A small audio frame classifier, trained from scratch: 4.6M parameters, batches of 48.
Rows from block 8 of a small audio frame classifier, named by matrix and row number. Rows with one number belong to one neuron. Each number is 500 + 50 x the weight over its row's rms, rounded and kept within 0 to 999. All counts start at 0. Numbers have three digits each. After the name is the row's rms in percent of the matrix's.
Before each neuron's rows are labels from the 100 clips, of 14976, where the neuron reaches its largest size: "lies over" is the class under the peak. Only what is clearly more common there than usual is listed. The data: synthesized solo parts of chorales (CocoChorales). In brackets: how many of the 100.
# gate: first MLP gate (model.blocks.8.ff1.gate.weight, 336x128), inputs 0-127
# fc1: first MLP up (model.blocks.8.ff1.fc1.weight, 336x128), inputs 0-127
# fc2: first MLP down (model.blocks.8.ff1.fc2.weight, 128x336, transposed), outputs 0-127

lies over: G#4 (95)
gate.27 122:465454538533561573485506479557484423476450506553443494524426508513416579549494540474490629540518503515532467582484591513431508437492559512453487494418485582452466510489458529469499453491565471563520529452452479553501528512460553393528449471567552532550403458530467468460518477489514521499653453571544500465455506452397445472488637498577447625510467538554540456517420466473507425516483
fc1.27 129:513600368460564504425510530476501545533552468418587485508510526561440431432468526519567531506462453527461536477468486506485571571518471504536478464615472480480565490494472536462443480551477422486467491535510477396505483426444464525607521466572521525449565553557498395553495495578457468487500540421507467438426474579509570517483447478462528391511497457372514489496612512566430452451491
fc2.27 125:540511465482558532475522456524459556510422448510492483492520560544523403542484470480408489363522543504472554509557396477609532460545485522491557439495500461579598550565558513446493497469469471507543553474400610525440508471467549537460489438532506431449495554531516413494517460468511452484543442470500511622487531387540588441565398490527410469413486536514470484425528580482476479562505

lies over: G4 (49)
gate.69 083:511490552487568456430463492522495533511458553417488571488441615486447446519514521522498410475540486452448525591461495523468558548458489517493520536557484645545573593487583532566508431545487495518419520527494502571570570509519475483439472440501541567564501599524447569476499585498569558450502587574535419511483533423492505529568557503533525507502542468472513577420530400516514511384428
fc1.69 080:446522472456564491467522511487580431416473497417511512497436444469507557407547494527508509432437473432507463533412499394519496482475528500485577589438462521487586547346521532449593512436503515515457536519515454587557511500556482470528486535590632477468540468462468589411550484498478565538438487503457457535507475480502440486604585518572554490521472542453463446532553459557519538403478
fc2.69 070:524512524568497551511560391600426527475474520520507436481530436544529468435457483504506519480508478506445582533574568527519432572526455541501412589514556453444419451553509500449504523538400433443598592517525452430443494484490416582535522477483479441542524482525578511502545541541460605493484426463519569439533539538501466484396399440564509493443424447555489560472574489526487459560549

lies over: E4 (95)
gate.109 108:630483502478505515523566511452416570473478551450511540519476508480474541503602479545509507392480439511431604529488480534470475516524475595460487465468562598553545527498535545495523482462417489523518421412503468485494475568448400407543548410531554459573469451467341437504574487540509493475565544526461460494419446429501566468528474403510420566480538528511437471533515485433489454508458
fc1.109 102:573491515580606470528582519452494491466429572425529482478521526462487493487567513485575571501471509502387544590438478526493502538457505522464464515421495525524511514521469515536528487423518513486519486420379517509565484434430534404638496386469473484565452494438465491442580474557443468461529449517480444561436411460541568441532500479532478538463527576526485420384501456556463463565441
fc2.109 097:399481569454437488505401437485473566464446521530498442562541500544558475500491468411515401543473496459521471462428597401489483413546498466501495547531591541525496446491458508484448499559418406449526561488556477527508525544510565602442443539568461499515534524559532544518505547515416460545466429465454458419528611406567482567422444492405413489524514496553540465505538436444481482536501

lies over: C4 (100)
gate.278 102:516465594465386524460452464524515518564514453371516491475469462525541510556461448489426469524478522436531544552544600478558489546436487535509497535442478514581430491469527472374601487518510495443444516494438436467541519507532385467491574548530465459480529467494592620487482422524512524369506533487513627517497487532512472500505493401470505562527470489434439482477477478485488487382404
fc1.278 106:473486533515508474531408453507531560488523518475497497484508483653496494609565425529491452545494504516375447508588539434529514438468541529488515524479365511515355523617520437471451468454510501588580507551399466478542535457481441532456559506507447514461528520556494557551397526543459496486473564474418535491509501498527505503568456516486591503433465408592519498566522492542522577475466
fc2.278 110:496491553490482441441538498522607515456539527540419419513463507453562473479496525505571484513415550496498451456491493498405504500476525506548464459558519460454529523499553459505497436516483539449524482516430498476427391539564538382549493483412420560506466542474445548464535395472572480447396486551467440554528395438542497566539523532530476443623572567445481506477386527609425505452508

lies over: E5 (100)
gate.23 127:586592504481491615456424463393521459522480425450457511430439527577522585431455554533503491509525599458489553421476474495511470478497402587496483483532429556565480632447520495557517480569446495433403416462457528485496510453556474495426500492525486527497409518516465573455523501435495430516472438548427474482486488414570549491411551466568441565478562482471450460506515471527508443483460
fc1.23 124:576578496501467575451460440446583395455531447475488479466463530637444534493528527512508550477503577395519569457478540542499479511465453514513465465461498493602497613449497464506491562565523513556470433482461531545448510434484424532500525524563451493602501538540503556432566585500534413493498468518467505464536416476539569426374642495512504478445501473424448456538453538536468475519451
fc2.23 134:472546570480472516526394412398545473571492535466545488464568465571549510514443493477474509491523605419540508487436554528500488444499507504594493459442528572524433536485487585526483479475518532511511419491473523515477436439505465581502497419511361513420476507658548486619481493501492499582474590424537449546567517436496571468465563586476509512581563503492494558549525522525482508548439

lies over: A#5 (100)
gate.239 143:470483531466414484572485481508547469521526602469546475494480467479517567519460546459563485461444538522503544548605437466468464435460559500607538468473464462463533465565601543565602547497417421507519407556570491460520470451498592485459525479567448585526500570485540588456466540584532508518421427480596498487455517505435611483517474415486608507542496456395542556473456492488468485521526
fc1.239 145:453458504510483464557518497499560485605502549484501493518464485534517562553428537454561554549407583539494503544579475546500524463492542494618544479459465459447530480565575510568553582504476450511494405498556523427578455468512582550492449514551456632504446512493544545537406522556534449527462402486558440426450490512466613468481477469456595466472469424398559506430477481507438419541488
fc2.239 134:394528489568454541552527536483564571619596514416534510525426527413543489526471546572525446515417560494525546523558452545500464525468592525487550480507549421471543527503519531513511497574469462520451509558507434465447481393524422564434521420532461582475500511509544543573415447501528454455522463545616472434381452505496536518447451481454489510469468430454558550498540578463408545521482

lies over: silence (60); A#5 (40)
gate.276 082:428537555567472412594498494482559496464588450568444542515518526534447539532491582544542472446429521541535465531576493518483569464485524534551478452501480464533540492592500598492620566531493575576520473555609532632477514512551532543451486454522488565482511448432560511431479439549434472441512479430493439543414557438463521461462539480490526497410516395503488502513458475581431568482432
fc1.276 081:605551551473431490551562551561498479496507519631449494564468543597530501581447541601496452501481443451562536473565449498470488480511510493494597393450488479513503495602463513484499451567441555525532498574581492571574490530492536513471432522536565552520531387471511488496539480544520572556500474482498447511455453483385562458487565500436532582475532440450523516453517542529574642482457
fc2.276 084:436489461544536532444484586517563464588511512519501600455530447540452510537537522457529471581422500544497609449526537551532372566506470582458441427609496492519534471547409457555469441443535513441491491487470439445486475587525485475584500505479525573407436532494513495367534521638508487401511510546483451476512541589475497497533439436466488497529454473480507551503525459442432494433464

lies over: silence (100)
gate.245 124:458471540500494557525520535497493533425591548515437400566524538444516476508529475426523440463493507510491513548498493472445457490504417433497545466423526565518440553560431538497465521581496388519449507458509468489424533570414484466489449518455466540485596609552488519514513393475473440512584573476504495507513409490432512615534439502511527517601465481364398442480527427561553476442549
fc1.245 121:505538472480396518487512488478525554434485499453523523499490502418580444415451548540490535523466461537478440430544450456555529501543535547596438517428499462544594416535442438452525494474465642509470538573426490506533414564507491528461462559523543541545406500574456457547330494458524512569453459501521472514515525556450578516408491460595534524491539542494525443497573482558442472451565
fc2.245 133:508517491557455569556554547516422627547455514497509463415415569552482515576498485551432497468438451533550439478465471377546494622558587492511450535514452508443497402484419466542367493534516556505449460412496595435531488433474446555498467557503537443480419514590532466475451518478478535491469559545474496500531525575532529493442501532550521529437513579427545476525488476481495393501488

lies over: G#4 (99)
gate.266 099:433480558508463500484474516496455466518571457493402450513476497531526556478431442399507551518497564555535491495557485582555446518520598591533435550478512498570450449533438542528559552493470531529513521428533550531505478501502451448546452535472493594410587516517546612450582561559444510460469524537516589558453514528527458611567435486447467571513385556450502593453451441467462520477590
fc1.266 098:472505490469468521512506478423494544463532613421526409474434513452514466537482396590604458564582489449495460540555506478584513524451486537518490512468463527436506656532467588448432553545414486486628442545523487475574489479557477490538472544549485416482445602466462395530523518393544536535508511529427595517508507498529484543463450503486495534514498496531544608441496572464488515485512
fc2.266 096:505495456566597427536553550428559537481463451505561504496406455618503469510511481523566515385434474482557499498450471538461449511529491547537460525555555508570498495628559440519539530460414431423546623468442476431443482617472558472599578436540464535563522449479549530467481482481445497522528445548495484430520518560559511522448529439559404515466511470539504471442525529462571462463504

lies over: G4 (82)
gate.120 077:467512473499489474545456566467549395516477381519468442612542499606489456518474535585495529436454480498432548533613553449504506521519616516536397538518517459600463533449407459465448423536520463435446579501578474563504499490464517476559502559447562574453524479496504447592556519626452511431526530524520489486437461550538527514480474436510532525527513464497535518518505526391508505534398
fc1.120 082:551534504439506545507513501521462538612473551444604612508473526402515483490513434468544529538507494486520493431455504497477524503423457471361536471462431528474540555553531541557458459452458550445534467548527555459490433559467419447399502430485504547491439500474524540470454474442545446499432595465533602481519540438543580480451493530586432439445526495510392489543470415557467471428599
fc2.120 084:560486466547470478510516438531507521520474432584568498543490485428511529488474481558496525500516550477487485542390574546476474533487563534410435469502522444439409527459430432472452452559497558543450543523507633647437526397416564534509560544644494477529499535551508538495546512452443478507546453513480481569472412453431471492618431516473493520509580525515578493551495438441499533547470

lies over: silence (87)
gate.179 073:435473569493507495532427580444488538474464472445491464566556600550572520376525422548535436433476499437432405537456449477541569537512515571505512538432492558531471551567485589516542504554459609529531454445506501496449456509566514515466562499500546398488458494485421481462503572527501525451552666476546499515434530405548599516457470558481589526521537506528537511475526522491549554440503
fc1.179 069:441484471475525449597489476606549514537487507506520490513471491525489521421456614479514510471541506448505506522415508445440520502407421558556523425465477398570416537468407467493509513622523443477521479517514491447541485484464561580560463482488452530497496548514472435501561506492499494452504589487521416544454458523566526492406465593380495521450380549489484442589466482570540538469373
fc2.179 069:536499491499530532386641442477523506535459376472425488450509490418479536521484442540458543521517438511513549493518489536624489522532560513646429520488543524512486497519578500511582512428524558585440444501468561552487565456461472459507528508484506446474381462449506538517535483517445477554414406500575556394496567515525454480494417421481507504435578473514576465490497440422479485537511

lies over: B2 (79)
gate.281 135:458508535582432430523466601506537533532524521507527525518444491532421465397466481518509516549466479440505488526528467519483447398497559563424504499473518525534412478509528462427465524524524476532450548432518439447461607432524473482475514491514509558438452484481491553498477614431426517469595499438506471473520521520512573463580450372425415564419478491598426515418501533607596524439447
fc1.281 123:503501420417540607479531510494444478485466476524461520437475541526489471646471461461477527566428454554528428509457481484481503524376440459520440601458506479490465526572482583541473427569605482427513479589462522538520473471493538473532567574481432476560535485516558401520520418522533479544512605497586501606397502494541498446511536445472548524440541517465520474609542561496466494548477
fc2.281 122:578536438556475549448471426544546614572534431564462538598477450430466515458512445486483560511456536512476429473481568477504615456458561534506442417547523464558479560520491510563457509568422487445512457437563513479569513503527517461606539468526483485547537510490473353521553516567485543518493454542551479540524573547522408458514507448450546519486479450652565569556493472494492509419502

lies over: G#4 (100)
gate.63 090:522539535440404511466398492441503467487498433542495470503480509475521445557502569548400569437513472500547571520575468475507521474529426456527535533406548643501481507441477487523508560429570491509493466376478484533432562469479538428492489548536462488613388577518565474479477470476453543497473560565447387434473481497458538500532531460443511556392445463548512479501440461491440393551504
fc1.63 088:553609507536474534492620445528502502566513486532473489534514465482452468565509492483435508449492480534415461549606499439505454534434511454517508474480448472464597467569565506538493576443517568520482450602480472577499478528599520450463523486524561513441453474404572439479523522560471628503550557493606482448638468487418524508507524529427496578433530567532426521470489430467415502463499
fc2.63 090:442477580433499491548446575505500481540495575427507517501454502539555453511505442545531601508509488565523464516504495488503512556557463548481389619465551523460486526514386470500502585488485457506415548556589454543483437537506474547515461501430573509544589511387441549567563486620548447501548531555555504470395524565568580534478460474601490493582470410495527497506484473517518428470553

lies over: silence (100)
gate.95 081:553572540527485514572599520531605524532496448518535574543501463434557461425481487513556479499410494512470523580549552387532470488627544431479463431464448527513504470533515502514514571500544489515564502466485585513424457562552603498524587453484461410551546516593535464533478515523487474511497480575442429443400526414519526511531554500484503557476561502416513551555606445433435433514457
fc1.95 080:523409426408492442570438525477432505612491492469521445506430498557467462532508525470489514465509543484545452449493479551522481472365486579494481591576483588474501474440475541596415367461478489489506481462526402514506515431455495482468481497508479533423424494453439476457616475483530501460539511390543573558482529471464487476504375491465448467493431555528442474462419562518573559485502
fc2.95 079:597492535573478556514549485517585493435515496517513428541563563407558450562474506590477540477513454509514502590467468503493463446523515468512440438473507409568549528439581473510522436383552548536411453543415600551519502588436475483523451511565471536430483440424437516513506402475456470445423471499489500427491527419549530519449491544446473450394533488463532463558610521495500529434525

lies over: B2 (39); A#2 (31)
gate.146 132:467505500533550483592421474466430409522522589473491485497530574512537492434467481524436465511464525548536436451650492413560479552399529506491469494472478496508507543466529534495497492500586530600418567452564404515481516565503484532494401470473486455449462551515492527589548470472486472534562387529580447499513510457526438521427523558513454509650480473412471486468451495510512413392492
fc1.146 128:489547452476536555530456551422472473511559536504496431498581544577573506451514477512397478478435505550519431460607412498455537479363497522480468539468495559506526530481530524534440495521610514600477582495500402487449487510421516661516502509467474505463481603503448525532483447456507506546461465522462468489474540460550525490491424538512446501626546467478499524412565594508566417434476
fc2.146 117:430541499469480413475544574462554498506504525521491551391418484471474426450567463583561448492430435451513486521391521567422490622585611491516439449480513505509547435494473505462514564434516536487519561436544555550414460521514567452474500517513518536497539543463408544520463615433414474525430569418486491467500458448453551487578453438528421459519537464486516544423482474558499496545531

lies over: G4 (45); F#5 (34)
gate.227 128:529490534490494473535525485445464480453407509460464529508476446507490508461420515612458439497496513472419421442531534545541521597496466475467526520431561502451466510521516455604533422489509404513498432358495484551540601525505475395494504505404554409473431461481481521582447531578395422384511542501478445518509444472536530463523447482547541495531591495502526434592547535453563513507575
fc1.227 127:537513536493511479509536463495429414485480484453558555596400422512501522547481427533487507534521484447513426415453514531551545642495517453482555518447606577495446536459557544585503481413527424509445467458462447502579598582411536488499537561452574461550467522541484496492432492510477465433611551545545512470449500461497551451527511459552551512525584499497592446614503543497511482476582
fc2.227 127:473508517552501538446391569551512594488442529561600473495492507460486505435528474436526535455440541506514569513557480516559517483571493586531476445524515491523545532434496462441573531570512478452509487570511531578539457560549565487547528475581437580547547513384491590482601461463567498544441529601504543466569529508413528479548527487467526564525482554485431452560390405490460440520398

lies over: silence (82)
gate.288 088:515489474508528532481375484588419444486541498462496482470502499515516495464543528507450546486468489517499526517573525556546477471468455584461482443496528544461405542540539393523530523610406451485486521426482534540564542516487431444500426518433544507503416557392430442417521442572560531346487431531479415503527571513439492495416510459413477540531464509573502589517541509392520473537501
fc1.288 091:536455524502430504483483579428545533478475540578623521548545589510568565496465469482505526487629496468583382517501506397501462468419589518537453504537436484454514546504514453549437480390539437504549451485455449484495598455470516488509434482483510450570526590480478520488468517459465519587405441450441543505592508475599525398480521523441487479464546454481556525456504454479447560474570
fc2.288 094:525416467472513486476432453517475505511589487439332345448568521417523480558516508443556533484454452505529452516431535489595538568505475526496396454491494557503450456423446463530502463457478495478474481427369522379468494547497546554516401464540538493466470444540499556407508479498480552372483510486499528546518563507494550535565456516449532486507504499549511496527500509598527477457424

lies over: G4 (99)
gate.144 083:479478524486433566486505480490505412527515512427333467457419598523444456357499485610505541458421450525528485486486470447532515501490501591483453543420464530503483513523515488577432540537625473452510459465546500532485505527498558490587383524529519529565506569518510578514535513430508496377478480523572477466580502487581482382502521440494507467561482521586516512467512474533524523446557
fc1.144 083:480475489498452430480479475517493525399584458546649577544564481495506544563475530384494538583519579483456545385454498491449508522524581455452504484522546461477401453511552550474471519468432489478531518544433508504558584446393546480466542496450558419510437421521494445447473463521516488533554427544492483483439543525355518480574593565514547506506507499469459502441512531460519429513411
fc2.144 092:557452540514545521538465566550469449606484505426526479543499457513421550521507460474656616468530521517518541478497553530448541490403482507503568461469459468492461478491524449565596496509563478511501459420528494371488514551598432485553572537594408452426555505538467550492428505420436552432457486498472504551386485510537448469475480418469480502513474578564506458496533442510516487461596

lies over: C4 (64)
gate.115 091:480561475494534478571466446623528516568440493552644566502558445499503425513454488531551488539506506576462450479538510481595413473559515475468524526574429499444513417518526514546478545437416526539591482488494494517532463560627521507527479430453421525544538517486545517602470516524510528464486498507479422513505474561534575461635533495540481440450420421414461472573454448564479540438489
fc1.115 095:446479488494542530441495537457446514477559508501539457509451533526497491536508581431506515509526466541499468431482472482516567507481456481511470481532493538485486594561423586566577533505518585462489471478391521586441521420446565504483501574450499466469436501432636608601392435461508524471446422522567415499532563511608427468509539557423504525466560516474541560487610543432540507466571
fc2.115 089:580622520451507472556458396448480523473508577530536439568509534472506472489433454589548537561363508567496544546519477551539452511565443443426470483491447418450476472525435417429515422487468508516484529527574566525425451480434415502488439467441530437579498513550474444540544488490565406493589453534494500513467470500509504516519521508579560488457477538496529506404456523418453449443392

lies over: A#5 (100)
gate.59 132:441458486532491497524471444529469474556544492464526544562361451571447505566487525503503496444447504587522549521595463578484471483400495533554523495515446451459547435574526488577517577478463481489493462515539413476426486479468466589468389486549511552491528528494497578592426542517511418554529453439549435531477416555450626506418461475489507434484428438420533453467474490402414505486499
fc1.59 132:448475483482502501504508497537480501548464580461527448506370484477400538463561530509505493454423501601520501552561483596438437481475477447525514482533508463443506511565544553637552475527493454527453454544507469487522501435470511568507475450545494610470426554513525635526425560537515462458494469494522467522477483531424703443513495456497519513580497440429548448467481577445453561522442
fc2.59 125:395410535605482529498465509418517477532596548510477529542527499477565529565467531414505492499417598494551505505531460500509445463393560507566517457475516411524525496589554472510491527552445466516500478581644531425538434382375558554474516495475445595559529495457471500491542461433513491566469541471579453549484473469461557469474443489449518538459506484525547524415521530422488485505427

lies over: B2 (31); A#2 (30)
gate.211 086:457418471507471448478486457512476513398509421519473513453425488596437574464512416540545591543487566474538480465507468445544466523443438516388523512514477525486559537524479455567462477533539515509477585583440424447502563561484527564577489584430512474440538582478481487454493532427444522409530489379539565500477424477517527556450540495527455510530497536576430549528463436535492610471378
fc1.211 076:472489630450529465480488491423491534529500449459531441445467462520634501503553442599597550541510548501558498459470505486449399415447565489526547498462558537423539599515520496500455503486508456552538521501512561521447489467409530540406505500482494519452544513548534526541488510528404358445395496560601554536517544494528498444606461464498476535499473490607439409477484536459454520491538
fc2.211 078:522569440582494547452375516533500509506503536534506524488450520454513478470450514491510481529457603471498511525472429439444565536522428414487494595545497517553452452507493492493472424375587446599479639473423487509553492479365515507462510527570462547421433471548452506541505438463477560500514551481479507493560445489546635533465420503521446566515451460589523502440505531536567471433498

lies over: E4 (100)
gate.303 088:502522457485490524454489492385457512504558538474560410533461393551474472543478469540465430548510427584351476511489491560515426513404490457538515521451471370512514540536542589455451475464487509597584500496516461372504588495515577460527563474473474544529526522454515482455457416510459426438528574518517498525448459523552457474437550468501475498515462459419507633534433519466498429468514
fc1.303 090:523465555567578460523518531526543484433421544531509600513523463480433589522515489434535485524517467438567548554466580546522545579511563566419517535545547594382485411456465479492459464510513535512419449486499447570451431511483447496537498565589501489491481526465482486454572525393485554547504549578590462474534478456446525607575412536519539387462523515524534444430419477467465531523458
fc2.303 093:445466394398485475562537569533539435531567389509545495419395570547541417540517556479492496487484475452470479462579406479546510520556410467559522535415531452584509385457433491546471554525495377476522498523483470416450519474549507552461508484449468456490473492486477433521521508536483466467505456506575491547502433472452489462581444521435422516537513490472408552605548490581512426498544

lies over: A#5 (100)
gate.157 100:440482485553494484487477575555455518492552582449512420489383393487502485464509513509485497554520513525526511477605425574503583497450590456533516497530536369467597536513499518505509549542487471477562431479499480482559521462448536573497526493545527530519533496489441581481414532495565421471573455628553443470417533418618529509548499510552542537555493520419566526450449516432394472524543
fc1.157 100:430489458511512575531498507535458472514511516456510415518393402461522547515524499531504511544477493474500565484571428529478497492363599448519518490483496428499551458546541536487601485554461625499558505498516386449496490490536512529487481459480508446517497505457468627547509438519488458440579429551552457495385584447560457488478540512524538480584533503502579613532487541493380391466516
fc2.157 091:517486578513480499527479470486470522478505513437516459588564482486562425469567514509529516472490522552457567538615473524414441526505472478536516521427352571410512474530521437466545593448469400558469424544530545436525508502512568512534415507490427536575551416518528485600477521485556449585492477501593484532472472458427558392511490488520645498492491503504487442448527457397487550507545

lies over: E5 (98)
gate.76 094:498551484471495592372490589473474381501578392542476410510501464568483505454480505511513604524506627503498450498579552445489417496497483475507448475450422530540485553524472556520484467573513525459444531523485495424516465513448443474553518536515467578535514594546472575525509529560458424485478551569595529514559473468527481491446563512453550464438565412390580430551540509538514516473445
fc1.76 100:534565613484507571493505516490548415483548401529499483483422471442502498463471514494427505576568544462522461423526534518560428424555496513502481418551535500476395524431531472573527449587509538508399482508452486489554522492526462444650432544461467495578471528494475600536590563585445498509508490488451503476492544422505519558459600560518615487420533480422473515473520527530434477444503
fc2.76 091:574531456484414520484464473490574506600514658559540411472538503614484538479461472511495543494488524491497504447445513436546485526545451523545489507561501482571551516449526540506533511492539495532564514497518494493507501504423525536441550479478478558496490497620604456522544550399579482504492461513371512478459472441675560467445488479505423529561482508511447444503530546535445485597383

lies over: E5 (52); G4 (46)
gate.256 072:628525559482444506465452560483562523402477524547537490487520458570462487476469543530529479538500464504422566525539482443447422523571412539467531579380460495493574449595616466547554450518477451514641506427410488505462501444514467602520491451530464516557522522513467495529440566557531530472507505543440472531509380452613464472447511436489462537493536555501464490484504516440467493535402
fc1.256 064:482544535512529490521466454453522504543600479592527500548423486387442503357535389413586539509503458547483486520476449459472555442507609483480436481518479470548448460529538510494519478428545517371504539521597536581430465441494528547470448498530459507575521548492604464486513518440472560496428478457569563588438502511514460539528604529469510490589496478509447458504482453493438498493393
fc2.256 064:531626471434428523423499569428575603437490546507492478479519375484546519551372566543466585494499476461485549481514486478520494505569553595470527465535542542465484458534525496475480521534502543578504564434443425458465520446577497578498545586526503562498424496537463515553459429590575514473470495527505503540503427481594502495552487441516470528473528564465497581420525499470524359488558

lies over: C4 (100)
gate.319 129:543552563434419517438597474530457466470452465442527541490488372598603496473438526445608426467527391485497520467559454517568533510541557494499527497476502570509428405477544499477536466454491494438503569456401530478535499531457531496525509545499571529483470601565558627460453480473539511479474485452555557512418509443525437451540596473518487550480503499511439486535554413466472421480417
fc1.319 131:502483556506511481532513530452508522508417517493614367563553504457558506556466502478504513524450427450592514528440516524539510508517455489510444486462539543460467524465443570581522568562508500415556516485413444437547562473513471484479552448425478546495492512448520426605611443437555411547409535478492455436565467534429519467499497530471474423548493503503573465472640619482470453424514
fc2.319 125:466471482482464604482441489549510545586471501475480504429411492485500518466518512459478460503463373504506448499396527481545563421434506467518496599544468484490489546506593517485415560519412566530497553435541494481474436478454445430476525470503502456522482561588528478468353424492482499403487496450498521516497551419479472462463477457496479508505528528598454411530498312454511435449439

lies over: silence (100)
gate.174 155:514492569508611527445434561536552485453572493550510469583540534555571580484426461467540468471483516450450574602526542466550489521572514423532585502588455518489432523468536632548426443560532458446486547457620487565490495539407532501526520518434494510400594495526516561559530461500421473462544510474518489448463520405551433527495440476456495546483485518529440486568460508527465438517588
fc1.174 157:468444590545573472504432497548518503501558520517471489571527542590494547553605526469562488435544546536555514543474518476486462517508479489456555446557516552526410498493420542638478492628466463516603578489569527535494588418464398442481515454451473528444550555505536501526524455527473563455541462388393451472484430446492540568567483441459464536570456464457469550568479511544551513515498
fc2.174 149:547541547509526538489499451483454392395553515480478515519534486565515495548528463476524475524556484591421525500489506520377456472456466504433491495571448460488384602511510490472500616538522467431575529476590547595463416547518480430456484486487434456485573472431532535422465476517479514448583492490458494431525452404420516475558539493448485445556500409530459589482450575477438574548567

lies over: G#4 (96)
gate.162 117:486470568545433463554434403434432503501447509553486470543499523453482519540448481507531566482547527621520424546520559496423442467496539485471516550374500571530449490561547561509574497458519547520505429471529534527522506522582486454444446505544421509560452495440463496509585481383505579537639503608525479480481535452527394483424480500528463557507416629518491561532446534520514509521536
fc1.162 122:569463461399512514451544512578545474499469463551620467515507456534554452550405516455429466416431565489557515431412453468405468528500515582497526507492546552491504524450513511472544540549483467509541491548580541476508528505456398476512573509460542465362587450535460498516409527503535443473447487471418547454492510497533649540519388520479547472520487501441524522467558563513389510467544
fc2.162 112:481626469383486418457423492527454601455443499456487514618478508584465397423509561477508557435567460506499473521562348428510552511471462497486585429555473517533533498559545481460479551527482570461550522494476479482551527509584551500437493465533525406555505504536491403467448492497463556498450537486422453513486519431556509552512484517512506338519535471507570530487556556499489489519509

lies over: B2 (56)
gate.65 099:482611434447617474495485575486460509453440455472467529475490529504531551485585519532483488450549541547456612466611541486452428531448485454499394494474382517531557443594463520440477471472591514574462533481512528498518567553510472517517385526390508524512420587470493541503454516471462441465428473480555397545428503466505563504454519577473422596574513548472480534456510492510542510486492
fc1.65 101:527486561539500519482445540449554414457565474512497516353477428480485478431481425440532487581512404558535462474458461438469528484514519510512565518493546495516530509442495458485603480447594439514475528604528512557457523476436496511453592450536576510439567543471478545507446365371486515475534472547520567506435465527499512460508446579508485495479383476486506484472595551620429468524479
fc2.65 105:481489508486443413467385490410479574499401501590545539463477573458584534537495494554475521603484526496530499482383486456498550556459489517506522536548457563457573439489531458493442474486371550558525441501605532477469532495480539501505450473490495418516536460482490569509545537474569452520480533443436430340485431425459621505506493492567435534519516452489526436446466477422555500480506

lies over: G#4 (100)
gate.254 122:496508591567460487498511413531476491474537506464508564519538532585548520451463515506490436529493423535415474587631569456459519493446508549510451477422456500469493515523475444581373534590480519495466455490451463561419441492606480475409499470421532594525519478588503490493474474559473464546406543547482459456496455539475561525568487500545498517509368498422447482531516365528493555447461
fc1.254 114:538557610509491497505554413527469466459482459452500518571459592603513488453410489527474466452547506528499546579505581511462521482433486460520494425517491507506470511556530509545459494559497548574466413532483452546422444535509435388441476521524608638569539424487485515477380464602585475483418547494538487470499443470452511560468474473521472503497348508516484533527483406485507556478507
fc2.254 130:525480542499454539472443450549410552457471470439618408457578544481590483604522474502455578536510510424531446457498526454482452469455503457567483432454486437579530486423552432528479473501508566464520447413495508549462491454511478394447550491427466553451448531497518496542443472518488446553555510531547453557513443473447475608589513517542468447432399514475494471555431444587402552450461

lies over: silence (100)
gate.54 091:470509550597553505419407600478558494394509537517551506523530478563505487464546498577436496558508559506413426493548475531534451562547530469467505518549413530467452515594431475529552509453405521474465526501462569462492501474551504547462588567463473404499576544549491533447510435465589588491450520576520501512472521433561509391534516450429484498464421485497561540554513531633517487554570
fc1.54 079:519476461474551519501418436600511404459444585494538412541417470518589500451564508558530563540567495582453449442443495456524506509493595374449450497513471463541527560564478415544445514559463493490524516528590564481479583572540511550444538500453514451495535538582557551432484504486615581511504483538450511529538539423489445474581526488461516471506602532489587564465443520506474529546546
fc2.54 084:502403505465564431561483488544510455484531501504557436463512496625488405554477464522454505495419513591512418543481454403564522551548466481447521480459460489625520466520467499494527559568522606523496538530483473479410489506489389471594535470526528501481563460511518511432382414521460486427534452444522581448568569535499469544506481547608509505602576495518521455496446520526518476589447

lies over: G#4 (95)
gate.145 093:478530497527598508596537539475443415542457509434541501606404556567530495434469485450535568540494431540470408439560508481500571539475474525478551584433468487539505465462426566576441499493565505476509502389473474522467509506539477540515523527362530506532497606502527563471457504464554530468445548485468489560503418417462500452575575562343522591505520529449482452498481501479497520500433
fc1.145 104:500509561493473569463496476419478538476572514489435583442503466482435496418421487470474489506532537577468609452555584528565539532516490480494576481525487384528477531554565534615533441520540369503389464438473479480494540514588439465396538536529474476450449399500470497428454464491565492472593524503428513535482541504452482490522411490440551575527477493534513544478510478431571390510536
fc2.145 095:503468446563569367514484517539428498446442436525350452499506528495514482518488485577576394434443587458489466547485365587458464506425462439493519541453514522533552550524529475453497478446558575472551509504471568578447516533465446560453529422598590556504515557493538526500472533526549564563467493434565523512516454513538543534545418502519472450479434411489452497530509522560571524496449